config.yaml
model: "sound classifier"
dataset: "short read English sentences (LibriTTS-R)"
train_examples: 26041
noise_aug: 0.01
n_mels: 64
hop_length: 320
input: "log_mel"
spec_augment: true
win_length: 400
targets: ["voice"]
num_classes: 2
arch: "res2net"
norm: "groupnorm"
hidden_act: "silu"
weight_standardization: false
depths: [2, 2, 4, 2]
kernel_size: 3
stem: "deep"
widths: [128, 256, 512, 1024]
label_smoothing: 0.1
loss: "cross_entropy"
init: "lecun_normal"
optimizer: "muon"
muon_scale: "match_rms_adamw"
learning_rate: 0.007
momentum: 0.9
nesterov: false
orthogonalizer: "newton_schulz_5"
adamw_lr_other_params: 0.00081
max_grad_norm: 1.0
max_steps: 13100
batch_size: 64
epochs: 32.2
lr_schedule: "wsd"
decay_fraction: 0.2
final_lr_fraction: 0.05
warmup_steps: 1310
weight_decay: 0.02
adamw_weight_decay_other_params: 0.01
Rows from block 5 of a small sound classifier, named by matrix and row number. Each number is 128 + 24 x the weight over its row's rms, rounded and kept within 0 to 255. All counts start at 0. Numbers have three digits each. After the name is the row's rms in percent of the matrix's.
Before each channel's rows are labels from the 100 clips, of 14976, where the channel reaches its highest value: "strongest on" is what is common among them. Only what is clearly more common there than usual is listed. The data: short read English sentences (LibriTTS-R).
# c30: last pointwise conv (model.blocks.5.c3.0.weight, 512x512x1x1), inputs 171-341

strongest on: voice: male
c30.248 100:126153143112136122124153125144100135134144102135135140121159160117151164137132146124121152151116149101126094143109135124095148134103145130154128094123083133150149127076174134122161122097127106150163163119095115117128142135157134117094126149115120110114137128125102141080124115127143108143120108123109150116134152130129119158119089140140129127115128146110107127114134101137129137124133138108095125124117104132124135114107148175136126128153164133147112146140127121068130114164128110181134140163163131142123128103154

strongest on: voice: male
c30.180 102:116138129147097098131126119130103127154118119108113133110105138134138105094090117073091143129132118120086094121081147162145149117103126108100147103113175112131115099153099093118159110081124149129143137102097143133096126132115151087105140147126137150078121135135107091114084131138171105145121135166155130146139113117126143108136141129092125133125126118086122134127122181145139140130123118163099156122123120106118117098167119140138101096092133121067154128161088122115128089193117108132118110159161116173114109139158

strongest on: voice: male
c30.95 089:117150124107160125180135137135112189105134105125155149115137076103102141172114128119169133081124129096078122155123121163115122116125128138153127168040119100137121118146117159134108084131090148110156121109058099099115171158132167168142118172138156127133154141118145085126102123134121141086130133165151125106145150124134102152117113121163145125185130098144121106148102174137138143118154143081097141135074123099127134112146122163129112118111139114113144112125189128076124105116118197133080121151141162113146130123141

strongest on: voice: male
c30.20 090:148123127156134104124162182164122155107134126091145091129079145111087108130133136123129125126138139115105145119165110165121132125092121132106135147144099110142116106144122119127153112123091164126150130124122155159123143144132140170142125146119163166113174093149122105111108135152140161113146112121120120145117111110108138170166112090107128124159124128120128129111130132095103142076121124179125132140153097175159117110133119115150127128099160130152150098140122119131146088122119155150111130124118149146161109103157

strongest on: voice: female
c30.108 117:115120135122122165155126134123124141106104161164118157182136122109115096107163134105129143123132155113137117097130110121179077142139144104136088145061149145138126110142115086137151147130137131113107135140069143109067111163146114125142124114150143152122128112096165110076145102100121131133089166125147134120112119126097127150125130139068094114108126118115172141127129109126165124114133120118170177112132138135127105144091164114140142114120136099122154143117131121148127125132114109152099126153155141132105133106144

strongest on: voice: female
c30.128 102:127094172107142174155141094122131155136120179117101121088124120107129139123113146127122140130159110129114128128138129143138110092108109158095138111076109097131152082146100138112128138185117113145097097155172159165178097123128108101152131145152170137158154117120158086142132147093154142160106145108109136126144210142104115130108141140139100129148123103122145137121129171120153103114109126084113108131115135134145115107149137103127147202117088121104144144146115150131123118135092118049147121076143149116109147186117

strongest on: voice: male
c30.46 082:148144088132140100123149154112189136081133127070156147150115087106190100130101140119155138123117159115133115121118151113135127126078114146154143151131138163133113112122103181117197173136111142125189136131128141125132111125122159149123151129122115140118117133128165131139125139114143149129151144133103133129141107130146106142125103108125107123165144147106120133139089110139127153127127160113119163182142112123118153171107134217118154113130148127129138152118096107163106103130114098101124160171110109128098126149135

strongest on: voice: female
c30.189 071:103136076167153105146093127155147142104135144159160121140124135144132095132119125134136079091128147124111159136099152125146143086132130129137169148132105138112147156134121160101134088155135109137110095127123113084131109146083121108112109063088125142083137121109160122121132108136082111137127158091122119124110112105163085149089143154132102086135110152197150137135120107131118137145102155107157127141106146139133113140116096107130113129109151145148128153113126104133102130157097154124095142132093121128100141130125

strongest on: voice: male
c30.476 094:137152129085136092136156153168147159107128101143090064142125151105184136117134121154144127132098139146161131127132187139147083097084116137082150071120098089157131179101140142129162099124143162160110163129096159124130115112180148147147131156152150161092129120098146095180079098125145132111114143095133140114095090146110087156126113096119107108089117100107128176146160121105127138131141141114132090121117136167093134119105120141154117122143086104135133115151132140115120157119095080115142142151119126125117088127113

strongest on: voice: male
c30.438 088:146118102148124093139105147123139112097138156102136091118145108140131135121124136142172141177179112106165176079126118102089124118100138163154117080148116101083127095132137150118178065132149153136119106099123107116113143146123115098147170175104107103080133132142070118164108180137131163125105127094138126102154125115169123157130107164106097133109125121101117115141154125134133134172096125075143169119133120127121146128115156113145134131093135115111163126157111119114143118146092098118154143154136113152106120105148

strongest on: voice: male
c30.238 126:120122100119139115134122111101142156143144119072110125097115085149139140093093136116101133119122120169106144171122128149143126153118150119107133148111117117097157110187103210122145150129124119133124064127127117121182161143119125124156139136146135154146132160122168105126127133116180119131135155105120141134105111134137138108149122119137121110147170118137128120122102095133123114134131147077128132128142139163115128130129158167136129136121123125150092185080122140145142106117114160151143118131128180157121117141101

strongest on: voice: male
c30.14 111:140119096109141101107117091083169108116110097099137151116117079132135123124119138102090144122152131146134099122124121124123198113126137153120125154144110137148150154132121072133099128167140126124094187105104175134121140102109121132133120140164152123097150106148155130124135121110162126147162105112155136133074164120145124146121093100143109158114151164106122129115087121128099126161125122112127109129133153115143127128129166136140153114120154087127111152093112117133119118148139112109174149180130143147143134077138

strongest on: voice: male
c30.24 056:112158113156143116110120120102112152157072110105117134131121100161150126125169120101159180141157143124177178101073126136147059148152120145140107126123152147096149127143130109117091122115123110159128117084121167141148103123151157122124082080119119160095107129096144116134143134122114101088081124139093095100138147138160077137102167150117155125153136168104102100120112099106124155179085125134138114168139140144124120130115121118135115133090176160112146100115089111110123096110107152094099169154139129154132134120105

strongest on: voice: female
c30.44 057:148134124160133136130151140124127083123120123191163125092158114167174136078151104119151119121106131123126141133144105150108166152084120115105113132163139153142165151097115119090184149125128130126160109136124140123158129141137184223127113145120153191099112103126096148119184128149110147119154116142112129154123124140162136121129146135131117107150157158118127117114159127108080180072145154210115168098104153122127162142153141110141144120082141125108116106099122114149122118076150164118129134145187135134127110158124

strongest on: voice: female
c30.219 128:111182145083131119159120126100134137187116152162128135125121144112135136142167110101133129125124072155124129125148109078098170166090142109161116118095112138152104139108149131143132119123149156126191096135150099095082142145129120101109124113117127125177112096131121151149110086135175113084136116138167104117140135115169153142131163142152152150122126150165160167152130118128168083136156136124127148155119098116105120117130141132101140109140100126118134101130125094121129079121129132145135160160139123100137108174090

strongest on: voice: female
c30.37 102:117123135131089111139136129083139151146116150128120185105119080094142130120163142117083105117109130144149061106136158126136132099147167142126187096143150131115108125069117118148111139116147116137112141108168154110155129101113120169112159124144122156160110159151159158094136148159095110116097124132155145126119096116105143140183142137153120114139150139127145096149136135119144152128132131120124109128127163105130122139145132135144141136176138147161128158088114131102122165109155137136154147155123117140136143143113

strongest on: voice: female
c30.161 104:123087186065136178127152138133119120133127122113136141109144152135174066114124144111134138133157118113126138123134148105140122142125121142130126148109131103102131217166174158154094112118131092158141081179154114146168152130130132121140153148107136125110105127121130111158132107131128124143082128138114129136147152143112141058170162123098103124125138135159148121132142167144111160097135115198133108093130120101088106152116125130109107107135153140100128152102132160106121122124190115161135158124165126123105152149149

strongest on: voice: male
c30.33 065:136140114091143114095157166161097093146089110146095122134091162124111155125125121100147154125129126129117114135135113163162182119105109119114104161102094127121130127109133137133178165120101089111155166127115170133141161131098169134117089146132128159100091086114095131126127163182125122126120101137088140143119160122131141170146138126116132144114127158097118111120095121112122135112117128183128139140192161123138164121104137131095112141098169178161157139106156121120129105150141122155134153109165117135100114116163

strongest on: voice: male
c30.251 108:119093129135055108122132108131125137116114132077141115111130151141172138139115161130108151159094116109152106098128186126078144152115143162143086148127139104123135095126094176124124109166109142116072126137177143144161184148201136151131130119149122166153169130158148136122120121134159165133125079112093085101144150118135166134143088163087132128120063089132128109130140141139134121073112153128131140122090111123126124132086117143107115132122110128147119124197135125103151124115074110120168119161126109120141106082185

strongest on: voice: male
c30.106 064:125086106139106114123100128167133118119132124095173123136139122122121117153074090130120106109165154130099103107128142151141131096115131161111112097094167158115127138119086126125133147149129119130145140121109132117090145124115124133139170148118116137123165162153129104107085151123145110131123166150136128135185136144138149096155076104154099129155120141128101146137156160118154123160176133058116107132104123110116149127109135125143121141141110155108123140126105131105119148111138129150087178141118134130081165096126

strongest on: voice: female
c30.132 096:146097127170129149145118131133100122147148119114073132117100114128150116145121163124099147149136143122165079090122163121124138100095160136113103148180131104137133162120111135086080132104131102124143086121138109140178145091161115156114132186135083136100144160138135147144161143130125115130125119116154104100204134133163104104123180132119167120127159150151100151113129118133084109130146107106150109103091127133176130134081100145139122149080157124103162112125113134137086159145129142152127095111142111113099140129124

strongest on: voice: male
c30.469 110:105173119148160124137130142120119130103131124093126132139133179100172140122152151102136096128149115109097131142145142176063177158102129129115120102115095112074108123125140126131156150129139120134152137118086102148144136186156129167111139133141117132177129109139109113108134128136138109094127133171091124114133123145198118144120105148126126119146108142100128132107142079119152146094115135142125136107153155144149105161139151110125146176150127115144133166119113156129117128099151159095128114118161121113106109178125

strongest on: voice: female
c30.111 099:097199122149103114173127143133127126125108140116098151123121153096116155110082153120146157164098107134136129124127087147130129092169101135134121124090127128127135114133128118119133106142135106177114123158094147114089139080120137111143138107120148116149099151114140137179100140096051142087123219138140106112176106189101085133155117094139098176128126138087108113139076113148142058088105125124129095128083127116211150127154088128083163126089138157181120129090095107106142094146152128138167146133098123125113105123136

strongest on: voice: female
c30.126 071:136099133170155108148165118124180141101130169141146131126125137090117162135078116148167169132164158153115113080144137168115145115154116147109121117121154108113132135105104108086104160147148167143145163108073140088114124126053116132138193194152100160136162165090140097096141140099119141091089165133130119112163106176093109110118145128148101083122119140127148132121134141142139137096131136128132182143148152116172108132137151108173090140130105100131105120097139132141142160134143115122124109124132101145126147135154

strongest on: voice: male
c30.15 101:090130121133113115127116072115139139090141154110107174122110107145119155136090087157143119125090150062116123126110122117092139114136113132147149161164173108159144113155100103153138134134129131144121144135129113132155182166147141098142136157144099134120142115139137145086130097124130161138123141116153111157132109141120089095117094092094140100113145150110113147116183079150129126103130129149176118176143132159117140111088112110113109120151116162083158131176128141113128125160159103121171153151157113118116132106133

strongest on: voice: female
c30.240 111:131085136126111102184110145159160124114156157101132118107114114147120071152150133124139137122111124120127138098103114153088094107143139102115118156074124139123127131084086104077124140129090138131181131096175109116124115182082125107138145050130122119203091142094156135190140135091069129136104154155121135140150152093160163128151152132183161175145125130124142120131150144103142107102129133122100117110090127078116144112139094142111111123102098109105122100142126121142083117100123096111176096119093122109113146156118

strongest on: voice: female
c30.119 070:110148172154141171112161097155130144133141131157116115124134119093132156087094088120151120122096149124117152103146126132096151121163112147135084118092155136122103127125125118155113171167112082130154117144052152129143173142142146114148111146102158139137136124115103103157107097060126131115159091100116114103175140147136105140115122091108166111128106119118134175102152131131133139138148131166124147131157127152098131148103169106158126124075143121130101156129099144141116109102122151134104161134141158170112112142147

strongest on: voice: female
c30.92 124:097118104128146121175133141159162119146128130180132123159187091131089116115160094144083158091097165142114124148106142093101134105152117108114188106129092112131116126146129104152084102131137117159187134114131146148156154130158117149145126153156160185136139158175149171101129127157093137166126122135113149144124086126139079129144180151199177106109143102128126136153122126159132138178115146153156193138104160134126086134115131135179106138122131115108116079120153142128097152123162155140129084122094129138140152148142

strongest on: voice: female
c30.418 128:121190106130133114167100133129131099142147139121131115102150160101102135149183140096122090160142118123119150134156096113128169145178145140147198148121148150123127115149121146165106158132152113128106169117145151129121097122113119101147145175131153126181148086125146114162127134109157144136170084131135126148152114127114119128128115146142103146123155131127135110152114149129100150164125111153143165119128145117124146118087101114085134132084105126109129186169135201099159190113129134108078049128141123122154135113162

strongest on: voice: female
c30.153 076:131139148129141135138164094137122120144123096178118129110147105112134109144132094086147087098102108124127139133138122145147111107106129123094117121092132179105127109104106127103128156114097105121096115120085140106114126116180116117120102160058139159169151147097105113172122108132090154140096164142122111124115087172104097137134108144135109121140139105130144144149156148115132152132135122145139160140147124087196106125112084113159148104114162081149130137130121148130163094141134179104113102119126137138170124121116

strongest on: voice: male
c30.51 110:114097146156106150099103137139068104116128142142128122122133121092150110116159116116095124148105130120086096105098150119110114145128075122099121129107143128121100110111119153082130106112153139155113126139110172135122123113178129115130144110150120118116154135103162088155114109121162138110129117135071141150134132120144112124129115149111133110122126114094124118109119095143119121153122138167170123132136133109123123126099098149115140126119139112149127124170167127121116118171104161143129140118163126115175123142140

strongest on: voice: male
c30.253 095:140138194132131128144120147152097112119115128121099088169126116154142145130108114143129134110086131137125150120121111073165102115152129128107093146149084164121122151153120123095091120122120091154157147116132167127070167151140119122145110130124144101158075158110124146113137159126131130146084118148038117133171118118143118129121149076184159169105128135110136144144132100136125153169125123141143111129145133144098127135137113141098116112130133168105091112133151132133116155144094122148122132158079135127114142146093

strongest on: voice: female
c30.2 131:145114110112119107101131183154118147102138123129140107160153135131175157127122133154159117080097121111117125148168132089121141121193138115084098147073148126129144112083096143143092140169113130087111149110145124163173141114089133178140138082095136133138119099166176108157116123147127101150118117113175135151156117103137101116145182155159147099132103101183170137174132148120124137180128129165149142142139099130109139108082139139076127105098126071110108136082120116120094138134141128131109119112126135126133158133107

strongest on: voice: female
c30.212 063:133118157138146142095103093112124099171117193128118114040130150109126162118192114100148128097074141132131117178098116127094169142178104141140151134129149140104115127128107063110071158135151089148088114118112168100132103144136133142133131142148149149127116139125124150171122129156161107099097110137128131139118105108089134136130125159150107130124135109087097117144104123128102149145116125109122137124162129128140089159146114165125142134150139126120158124169125146120140101112153077133091172117108124161118116110148

strongest on: voice: male
c30.454 115:131120120127091104164102138128112152131142135128124104152156119118124138130126074107127133120127138175091190142115130091146135118068143127114128110147084119131139133108121105132132114088125094122159142147128117112151120120162133124100120105109101155122155115100150151118105112136129100146120116151106143136137120136095131154086113119076132116114119134162136126093132125127143139128144122115124141124133129152140154093116120131100151126119108120124118088108096138097137137166179155156154174177121110115118152180112

strongest on: voice: male
c30.182 097:131145057122141119097113149095167109157159121090127110111128150130102098131126096091108129108102122138104158118111074136117100125124126137131117109138139168079150124155150086148102090127153137156127105137124126108139124133102132088150143134054115159146114129120122118111135132120129119115172149114094185158087121091107132129121078121172116103109136141103139107102121133109128129112128112163121116145112112103074155127130118117162116097136096156134151108122137136123105164140100151149150144141116116140119087124162

strongest on: voice: female
c30.298 084:131137150072111134158178116123078158121164132128123155204132120158126081098058134129132128127144114173126119114111131087158119130110102133130106126120141116155124102122149117184132131123116092153160111153160121149161139103132144124138141138115115125112130139120083114157085143156111116102097139109113130155151110131116123122143096129110109117161104145140121111109118121112133140046137079091111156126098126164133156123107140170089152141131148139148156095112120146135079142129122180119147122122110119164197106100112

strongest on: voice: male
c30.420 108:163132134124114115124139083128121130114113130121124097195100124109098126160138136141105105111123140133128093147087149115158124115127093096144141104102107161092135136107147143126125130081132132103189118112135166106084135123107104145099106145151161146092142137144107108144118132139097142083130154132099109136122125145094099146121151112136080140109140119134137131118141154147135124152105127196131164125148106170067118132163099106129112140114115135153101152118159152095107109115114135124127122125138115127082160128074

strongest on: voice: female
c30.473 080:146170154146175080102139112121114121148121095106098134147139081113142121050099123119156119062176081108148092095111180124153118117120175145099182155125151106171122164129120119107135131115099131133140111180132119117139129125174143105088134173064107123085102127124097119146153153129130072123163121135076124089117122127146156114152140081112117159091122168129132106094141145143140101144138129121135099111149175163114104123154160129132116134159118160118130157088167086128112129124102152089105129117094125132184114136035

strongest on: voice: female
c30.217 067:163083135174148113093149142119098089127125155124120155086130157136101133118170176134161134143090164122109122154133133108149120083117122139134125113127109102121131164113104132126108126142102153163090092090083141132154142113158184122122126188132152110135105145158160136130094130134146128089093088153156113158134109109096128093137123119107169128109149077099120121134156101137083129116126112171095101097103128133122166139183113181145125128107126091133131158160149143116140132122148128155121136114153150151093119154113

strongest on: voice: female
c30.461 110:103141111156116155129116158125133166106144137087153121121113162141153183178106154139118106181096132128131155110135127141130133117143109143138130140093109143146144136133107163129123126168126168139132125116172151122141128108141136127101118131136114125123140162114148150140141174132100151106120183151134088119066100138080078098157138165169150115116125111129131124143136148110130107116130123105087100114071144131136143142131162132161111113106083087149142128144154128102125129148125128110120103127116115141112108139128

strongest on: voice: female
c30.291 139:156137100134153122130136120121138119086132113141126157121118176131158126094115126134117116131140138141139141125148138120145136139137113135128128116090105112116110121135137121116112114129132118118146128108119156134134140119124114157130139143140122175099102174096099110125123131216103112130131090117067123165124129134116118128122158118104054094127140118209132095100090058129106047106122156098135143124134125167121106107109136106113099119148103108090132083117151104099074126135121141131090125107105149126130145141131

strongest on: voice: male
c30.459 097:158078132126116109163121145171170140126107114160149122112114115140136160135141115073117115161140117139146135142158122159098186125114155109142139109128098148110121166144134144116138135084128158113115145159129142111152149141088117115147154100140156130159122083121173110125132148149171136077121127065141128130101150117136135147148173081159111130117136137140108099155138137133124134132122160162130111094137154115104093141128118122154115126169144093117132126133104119134137124089100132155118117127122107105152144110108

strongest on: voice: male
c30.29 067:115162092108132127136144134125191184147128083103146106116118122116089140100100151119133163125106167140123142143127104124110117105088149130118145130107145116127135109143124136104152177145094126148106145122113158145146110100114180152150122138129119114131132180130113158123145193142133105162099124123106150097161124117181131135113097104135090109171131161088146127085114113143135119187101133162089149114111124088141146153112148132103132146097150114128151123115178068131142113121173132124113142163141126124126131124099

strongest on: voice: male
c30.351 115:105097108151147117119152088127160164168144136142109105096131123126153138128082092099127103096133132139174124120123087115121140112090134105143091147149115139139152071178115111139180161109121138114073175099113167114149118093200128130107160123126150116176120130165119147102118109174120125136137111122114155127138119142166135143110146168123118128152102113117166100076161109150105106113129120139175121139122118144109124132098095137110109116099172139124106102152113112160144122146099128131152148118125126128181125113090

strongest on: voice: male
c30.7 105:137120101122147155146118162137156126101116163128115144123097104155084130144121147116089115161156149139143088143108123156126099148144135143119105134131143135147128124188139055127124108122106155110143096154149140141121220135130135118095131124098133178116149140129134134139119078158142140140111128164147132144133144120122138126129146098126094144116166118120129118121139153109136152175104132129126175097145101131098121134117116112147135131126127094137106090073118109171131115132092140142113137167082126183143128173119

strongest on: voice: female
c30.65 091:113045136179132165142147165146101168127118149147131110120140130164111154136141151116106109162108135131123109156158119160130171128145168114100143148134147121127163103139147101113110107129134092126140124139146137147111128132112111170129135148122159137193171157153113126068180153134157161130116169110148125154119130161080119112144090114124135117138169130139180115148130128126114151129156113130144128136114132118197131130130157121106163136135124136156120160114152136141130146143096089151154105178190109128121124089165