config.yaml
arch: "res2net"
model: "sound classifier"
dataset: "short read English sentences (LibriTTS-R)"
train_examples: 26041
noise_aug: 0.01
n_mels: 64
hop_length: 320
input: "log_mel"
spec_augment: true
win_length: 400
targets: ["voice"]
num_classes: 2
norm: "groupnorm"
activation: "silu"
weight_standardization: false
depths: [2, 2, 4, 2]
kernel_size: 3
stem: "deep"
widths: [128, 256, 512, 1024]
label_smoothing: 0.1
loss: "cross_entropy"
init: "lecun_normal"
optimizer: "muon"
muon_scale: "match_rms_adamw"
lr: 0.007
momentum: 0.9
nesterov: false
orthogonalizer: "newton_schulz_5"
adamw_lr_other_params: 0.00081
grad_clip: 1.0
steps: 13100
batch_size: 64
epochs: 32.2
lr_schedule: "wsd"
decay_fraction: 0.2
final_lr_fraction: 0.05
warmup_steps: 1310
weight_decay: 0.02
adamw_weight_decay_other_params: 0.01
Rows from block 6 of a small sound classifier, named by matrix and row number. Each number is 128 + 32 x the weight over its row's rms, rounded and kept within 0 to 255. All counts start at 0. Numbers have three digits each. After the name is the row's rms in percent of the matrix's.
After each channel's rows are labels from the 100 clips, of 14976, where the channel reaches its highest value: "responds to" is what is common among them. Only what is clearly more common there than usual is listed. The data: short read English sentences (LibriTTS-R).
# c30: last pointwise conv (model.blocks.6.c3.0.weight, 512x512x1x1), inputs 86-171

c30.194 067:142106157166115132079116119102149076114184105108147118113128149149147183103147092101131124133063109139133154172137135151155117130111120129128141151163149122118115106132113154166156099109134107106096122187079081145138131057172044173093067112136155178189176172
responds to: voice: male

c30.271 073:120120162156098073130103167163078167045138145106104131118122127169151148155128129149111113124072086162101136130107180102113120129136187083077090103200150108131102058115168183166120116158037155135117178144131159125110140165136201184127118099186138104107093150
responds to: voice: female

c30.53 068:156102117148102117065091063121146091147177212145110096152104119118112158126128136143068108140134163141139104126101097097120221111157154108094087125121125158092116101146114160098121129144099138148113095155182104131156139124118096116120102158128136109156166157
responds to: voice: male

c30.260 085:129102142136069099175138164160183169104110127107112084106120119106162141157156115140102097148084106141111091133093205134106179107116150134128147162097146109155157142117137071081136154147082104156186121126138110082131111120128151093110132073107136159217060074
responds to: voice: female

c30.266 083:077153140154107086163107167132097169121163132100125182177082094110102089173102147059102113124101097144140114101102152121133130106155176126110110113086130130142166120082112197066160073154110106116074166139156142084124112086125168115154096131109111107102041149
responds to: voice: male

c30.65 069:124126145124183137140143081107165160130158157141113088119140137078121094107150127117100106065132134072183118179089162125152166166105157143143092146085084151131097119125123197130124083086117077135149089106129109114107111116110183115118122142150134156159118132
responds to: voice: male

c30.96 066:114116161173131083136094125169105137148076174071122164107209137167112148069154111118118103137170127113153090138145175139166084099111147078167144155109111152146182164187195178209148143091133159092103051080111132154156100104067174119095141103103086121190150169
responds to: voice: female

c30.131 056:149142161110128153146098102118147111132168147146123119143103128134153120142118155095106090168150132178162124109071111144177125178094105143097123124114164115151190121102135111112123095177120143111143090152123150123213126109070101160173082107109134094142140132
responds to: voice: female

c30.100 094:110079157102089130081098137141134102159176126136120077089080156147077142156130122096105140103081138063074108119158104106120147165118156089093101094125159180117191174115110132147183080201072113115088131149195195076134147148136089162117147107189135135107123125
responds to: voice: male

c30.365 117:138106132063117138140097141132142248182145133126156214111142127112083182081099099148182129116123151149174129193096096161144117087123065078112118113104142104136082145070152139096102141103108149156104143114121133097107136125094099186095093082087131074125143077
responds to: voice: male

c30.362 126:190123135145058092115120154131152160140130093132119140150168134140151122169133126145127169096131142107134144135120149130119119100139140217152125078157116089092126151089137083140122129120110137138114166139133097143144146142134071140153130158164151123125094108
responds to: voice: female

c30.189 079:154115142122119144144123141110111140137123129128115090134101161123129141124151126152117182120134071191100123144112101139183127168104089087075070114168098109157088088138095178058102169109172141110131196176059108129128134188130157089128169057137123119097116106
responds to: voice: female

c30.150 135:162157117125159148163124114125161132102104131136119137142110167105154135144175140164151156128140147157170176096121070150138131160153151117142164099150102084109126136129118106081155135078121155141141180130127099132109151144102100132089114121152176149183111118
responds to: voice: female

c30.466 133:096142115170149089102141090084136128156103173139141120120135142107120216107159130046140162189141065086112128139066065113115118104153089095116080230109201160114082116122084151104102146126188114156161138149104077162096116178147152124210163088095108075158146066
responds to: voice: female

c30.416 086:122096103115139163112155114119129098182104107107131145170091134199136048097141199085149108140119104196138116090181146141174128171150120124112101105177089155148120159121128152115112072155121121140099120125147167172138056077146154109109119081133207131074091123
responds to: voice: male

c30.98 097:116113121155150122098093107116166186163188152187104133131156135177102122121113153117161187117158147153143099137113087148151180066134119110172170151229135141116171154137175137141138079159123138086116137161169145120218116098079163145116120197199124135059167168
responds to: voice: female

c30.495 105:145114141170146146139110128117115179138099111118112107119157148146105140077091152112167123112123142132093119055179124132162074153150142129140166133110083120127113120138125126095143123142115107084143138105203160171124149118151172175159115109154131152106162112
responds to: voice: male

c30.116 077:153117148109124124125107172130111085103124153137173122134142170116116055139128126149137177124152149110116124118143162136145120094102099165159097066153144097118190072136099101197131181166140085121111121103164136115126162157131164138159121122115098091125081136
responds to: voice: male

c30.122 065:143148165170127129099086083110168082173123114155143194116078134091096091104126129129154130152104132081146115107174121150099136030152158103115119195193107115054132158143102140094165158176165138086113136123155115163134109109078177139185158142110094123142123118
responds to: voice: male

c30.497 123:154111141072131155138158165139115161144207150176123107183194098175128063161163093137220122142108138161118111206067172122177175116148151083114120088139139107090124127137130109117086090183166158124122155114115129142163186125111132127119141143156122137114140146
responds to: voice: male

c30.54 077:097128139052124148118137110116102111118136117087168182137182130110110115092110133076106091104114129138155104072129208147183091118065198068102138126112164106168155152116097083084119151122159168124120172145126081091106083105117113163142149150091101127125085168
responds to: voice: male

c30.400 087:145105134107130131088105127135130141142123109129106127139078112139124149101135143099122119118100105124147145128118122128087110093095122118146128154139099177139107168082125125159131158124152138081183174160124189148078141125134176115089167121164070150182061137
responds to: voice: female

c30.170 064:114138128084076144128149159126160081116121138106184108166105167143176178116061145019113138192131117181140184134119138131067135109083102168134129057139144137099109163132112131142178101075159179129109171136085114094092174082096109089136134140152148103128152098
responds to: voice: female

c30.104 063:176099141131106125084142125134129153150161146141153134142149140166119161140118187149116103120113146138184104159079227152087161085144147131141136195109154122134183138129156176144124144137097111107162139110106141144184113136098117088075142105088140116148203191
responds to: voice: male

c30.334 082:116169198096133081147108144129208255182154108113077117118119133183149154149125121105084147070158133141136107079125120123210131145095183077090092113122134106154102124111107137121098160117175133120099109167149115110143105113151064150078115153105098166131129080
responds to: voice: male

c30.353 109:144142137133159132188123139120129142160133145174139128099121117136177175113148107160070139139092141157139106090153078110149170166135067110200121067181146116141151129109143110154159148094130118119173063156159075137064084101090148108174177082133100130199090112
responds to: voice: female

c30.75 099:173121109107120147100159097164161161110123159156131117117156139158115160128083143133096143082147131109171168112059173123093100123107120119096133126141195085113186028083109077096129102138149129168113113133121188101190096084153104097179129131183130104121099079
responds to: voice: male

c30.37 085:099126086144155104173131097139156159106082185154119062102139122112099102148133080177201055055127184141116150075145167120121188096095161143082114116108087138119111121154140142172132045075133093096136169145201081144120144152142137090106131157147125090106124097
responds to: voice: male

c30.22 074:138131135033107109121131130111159061074064132108186195150108126145139111120140112089117105113139129138104143032188147141159100099122170088129083133106147098123120156084123109151106147122143112155096118135132116097141106115124087161137135152120112116152079142
responds to: voice: male

c30.419 132:117132129139151118154132159121118132128159094145089128163114164147110137155148092149046136129123133132163146173144182136132147163112100124171079113117098092105125125122154113195098106136134109185103123154148170110098154161169094134117141114171050113115146105
responds to: voice: female

c30.445 097:113167131125131172205109162125174140140175142124215166206125122150086160123129141095156137105114123106152124200113161138173120121125121114109217100154127107113162130133085097101159165160156110100196099080129102118134144113094174126128108116108131126130142108
responds to: voice: male

c30.72 101:103121129119148107061148123145149142109127115123063070089102165139134101134102119046154103134128127192135143094135062111115168155148154099140131112085127151123130106118168129098157163121141075111126101136185128143121081127189116096138110180135146122099162121
responds to: voice: male

c30.92 126:108131154165120119173127161147119202071193138123136133143080095086142136194149120102187111179098106136155112156133204131135086134146180125115178120083089138108062149135150140116103082095096120142151186168181110139089165125133142027146156092120207080103121109
responds to: voice: male

c30.207 069:162150136112106135063130144134176199103111097133135164134111125113124134121091200181065203132091088096112130081085187172206156098123144083103181130109100086127167121113100165148178114096131107164135126092117180126122096108198142134087141061107128133144111161
responds to: voice: male

c30.99 117:146114125123116156052086075121117072138150202126114143106132123104193086146138161129056152134087111169175130148112057143093156128116150123128137078160101151120131143134108105093131153084117144105114135123170115091135112102109146104124144128109172075082099084
responds to: voice: male

c30.17 055:081149158145128155140102154140200139194111186176089112127107162156104123175119140114170122150131157116171088161095135127077148131099156087126162188145159121125118125102171090126123136100159099145109116127126145091122148148152066142101144086103086128157155144
responds to: voice: male

c30.125 066:144110156112133141158149120106135175136100118122164125102170163132191103107111102111113127089138121159169137111103225131148062129113150121171081074125118087124200106106109103101154066138157115127089097068170084169163134125149137153157100146177124109136168083
responds to: voice: male

c30.343 105:132122124128105108088115109124142133095167092164130114114125091134132119111143152160180104058088163124118095139132092124100098117129163097130148076183154132106128114201128166159091081103196199105166086145100138121165158095105123178124116186178092119081146147
responds to: voice: male

c30.20 079:133120142171086145092135097123170049041183070105122150132128127120133147149152154080203166116133135140135107017115142108152124142143150108124170100103168135140168096121108137137108159131126092125152149132135135145094153096116100202167111103128107135120126088
responds to: voice: male

c30.465 128:143080140165126102195195096097092181180164213096166123142089151113114158115139147100153135119132147153115123169106179134182153147119095151143125128097131168127086128207152097093108114113112101083120099132121112096118128116126138083124133087124135144116127084
responds to: voice: male

c30.178 110:182136134129141153094160142126255136118152125126158123166086132154175203123154116180130128146152156178177121122171162113171127034137161109117067237148189065083097132089117175135131147103174138136121156116085128125130130123126128137103082190111150082121147093
responds to: voice: female

c30.431 090:151127134086120107162143104132092085126196141168110139144117136179154102107109093122148173120133154126131152157087115139143142096107109190089123162130130160113126118128094129089166141108106141158152086109099123086152116078095136132110110151092033128101174131
responds to: voice: female

c30.148 059:134170102089174138141124167131098119123119134152107086136115157131116192117114104084058134215175154204155134113155146144143076112095130137172154172057190126141125148111097161125111113178121137112072096115094147112177169088133143167145148120083142116136127089
responds to: voice: female

c30.398 097:113131101120094165126132208125119131166082116153111121148080104167126106175136138133082158108056124100090134060161127092125086155175119107129145144179114109106133148160092171065118100167113121116179070132140105126123065144131113106162131127086098164116134176
responds to: voice: female

c30.372 095:138143145197142095138136086104141189137128096117130098177120120070115110144132148151104095096135126107090130133158104121156064148170131084157120152144116093121109135090132115144109095175143065130107126074131078147079149125120062165127111139155110164131125154
responds to: voice: female

c30.395 086:094139126166132151193094105092094167166142065082088146133141169154142145141158202122167129157133150108143139158125076116119189101140137125123171098112128137164135109152141133187113170139197139108208113084118115151161176082148146135110138130117121103101103108
responds to: voice: male

c30.320 119:118120132121129090118096116127115143116057080107127132124116100124136136095109114132106124152115102119126121066159130122111083127169080138117135142179144160147162081105148154082165138122115128121165105183218177131144156209151110159136176142181130150126169116
responds to: voice: male

c30.355 065:070154118041136127161105103119152098123127185103094057109158133149121104066105114149154098141227144121085081115167122152126161149088139148097055112157101134143145146108092108144124113152075080133134082118176102145103096163192144114110110149167097130190159118
responds to: voice: male

c30.433 090:077159172127115161093145143133131147144145100073078114124098192150184163136074110142091182121143115127146156144161123156112176129145121125125162162138166070110110056156142040133104121096158044127146153157062042123094125111128142176160131177150165082221157130
responds to: voice: female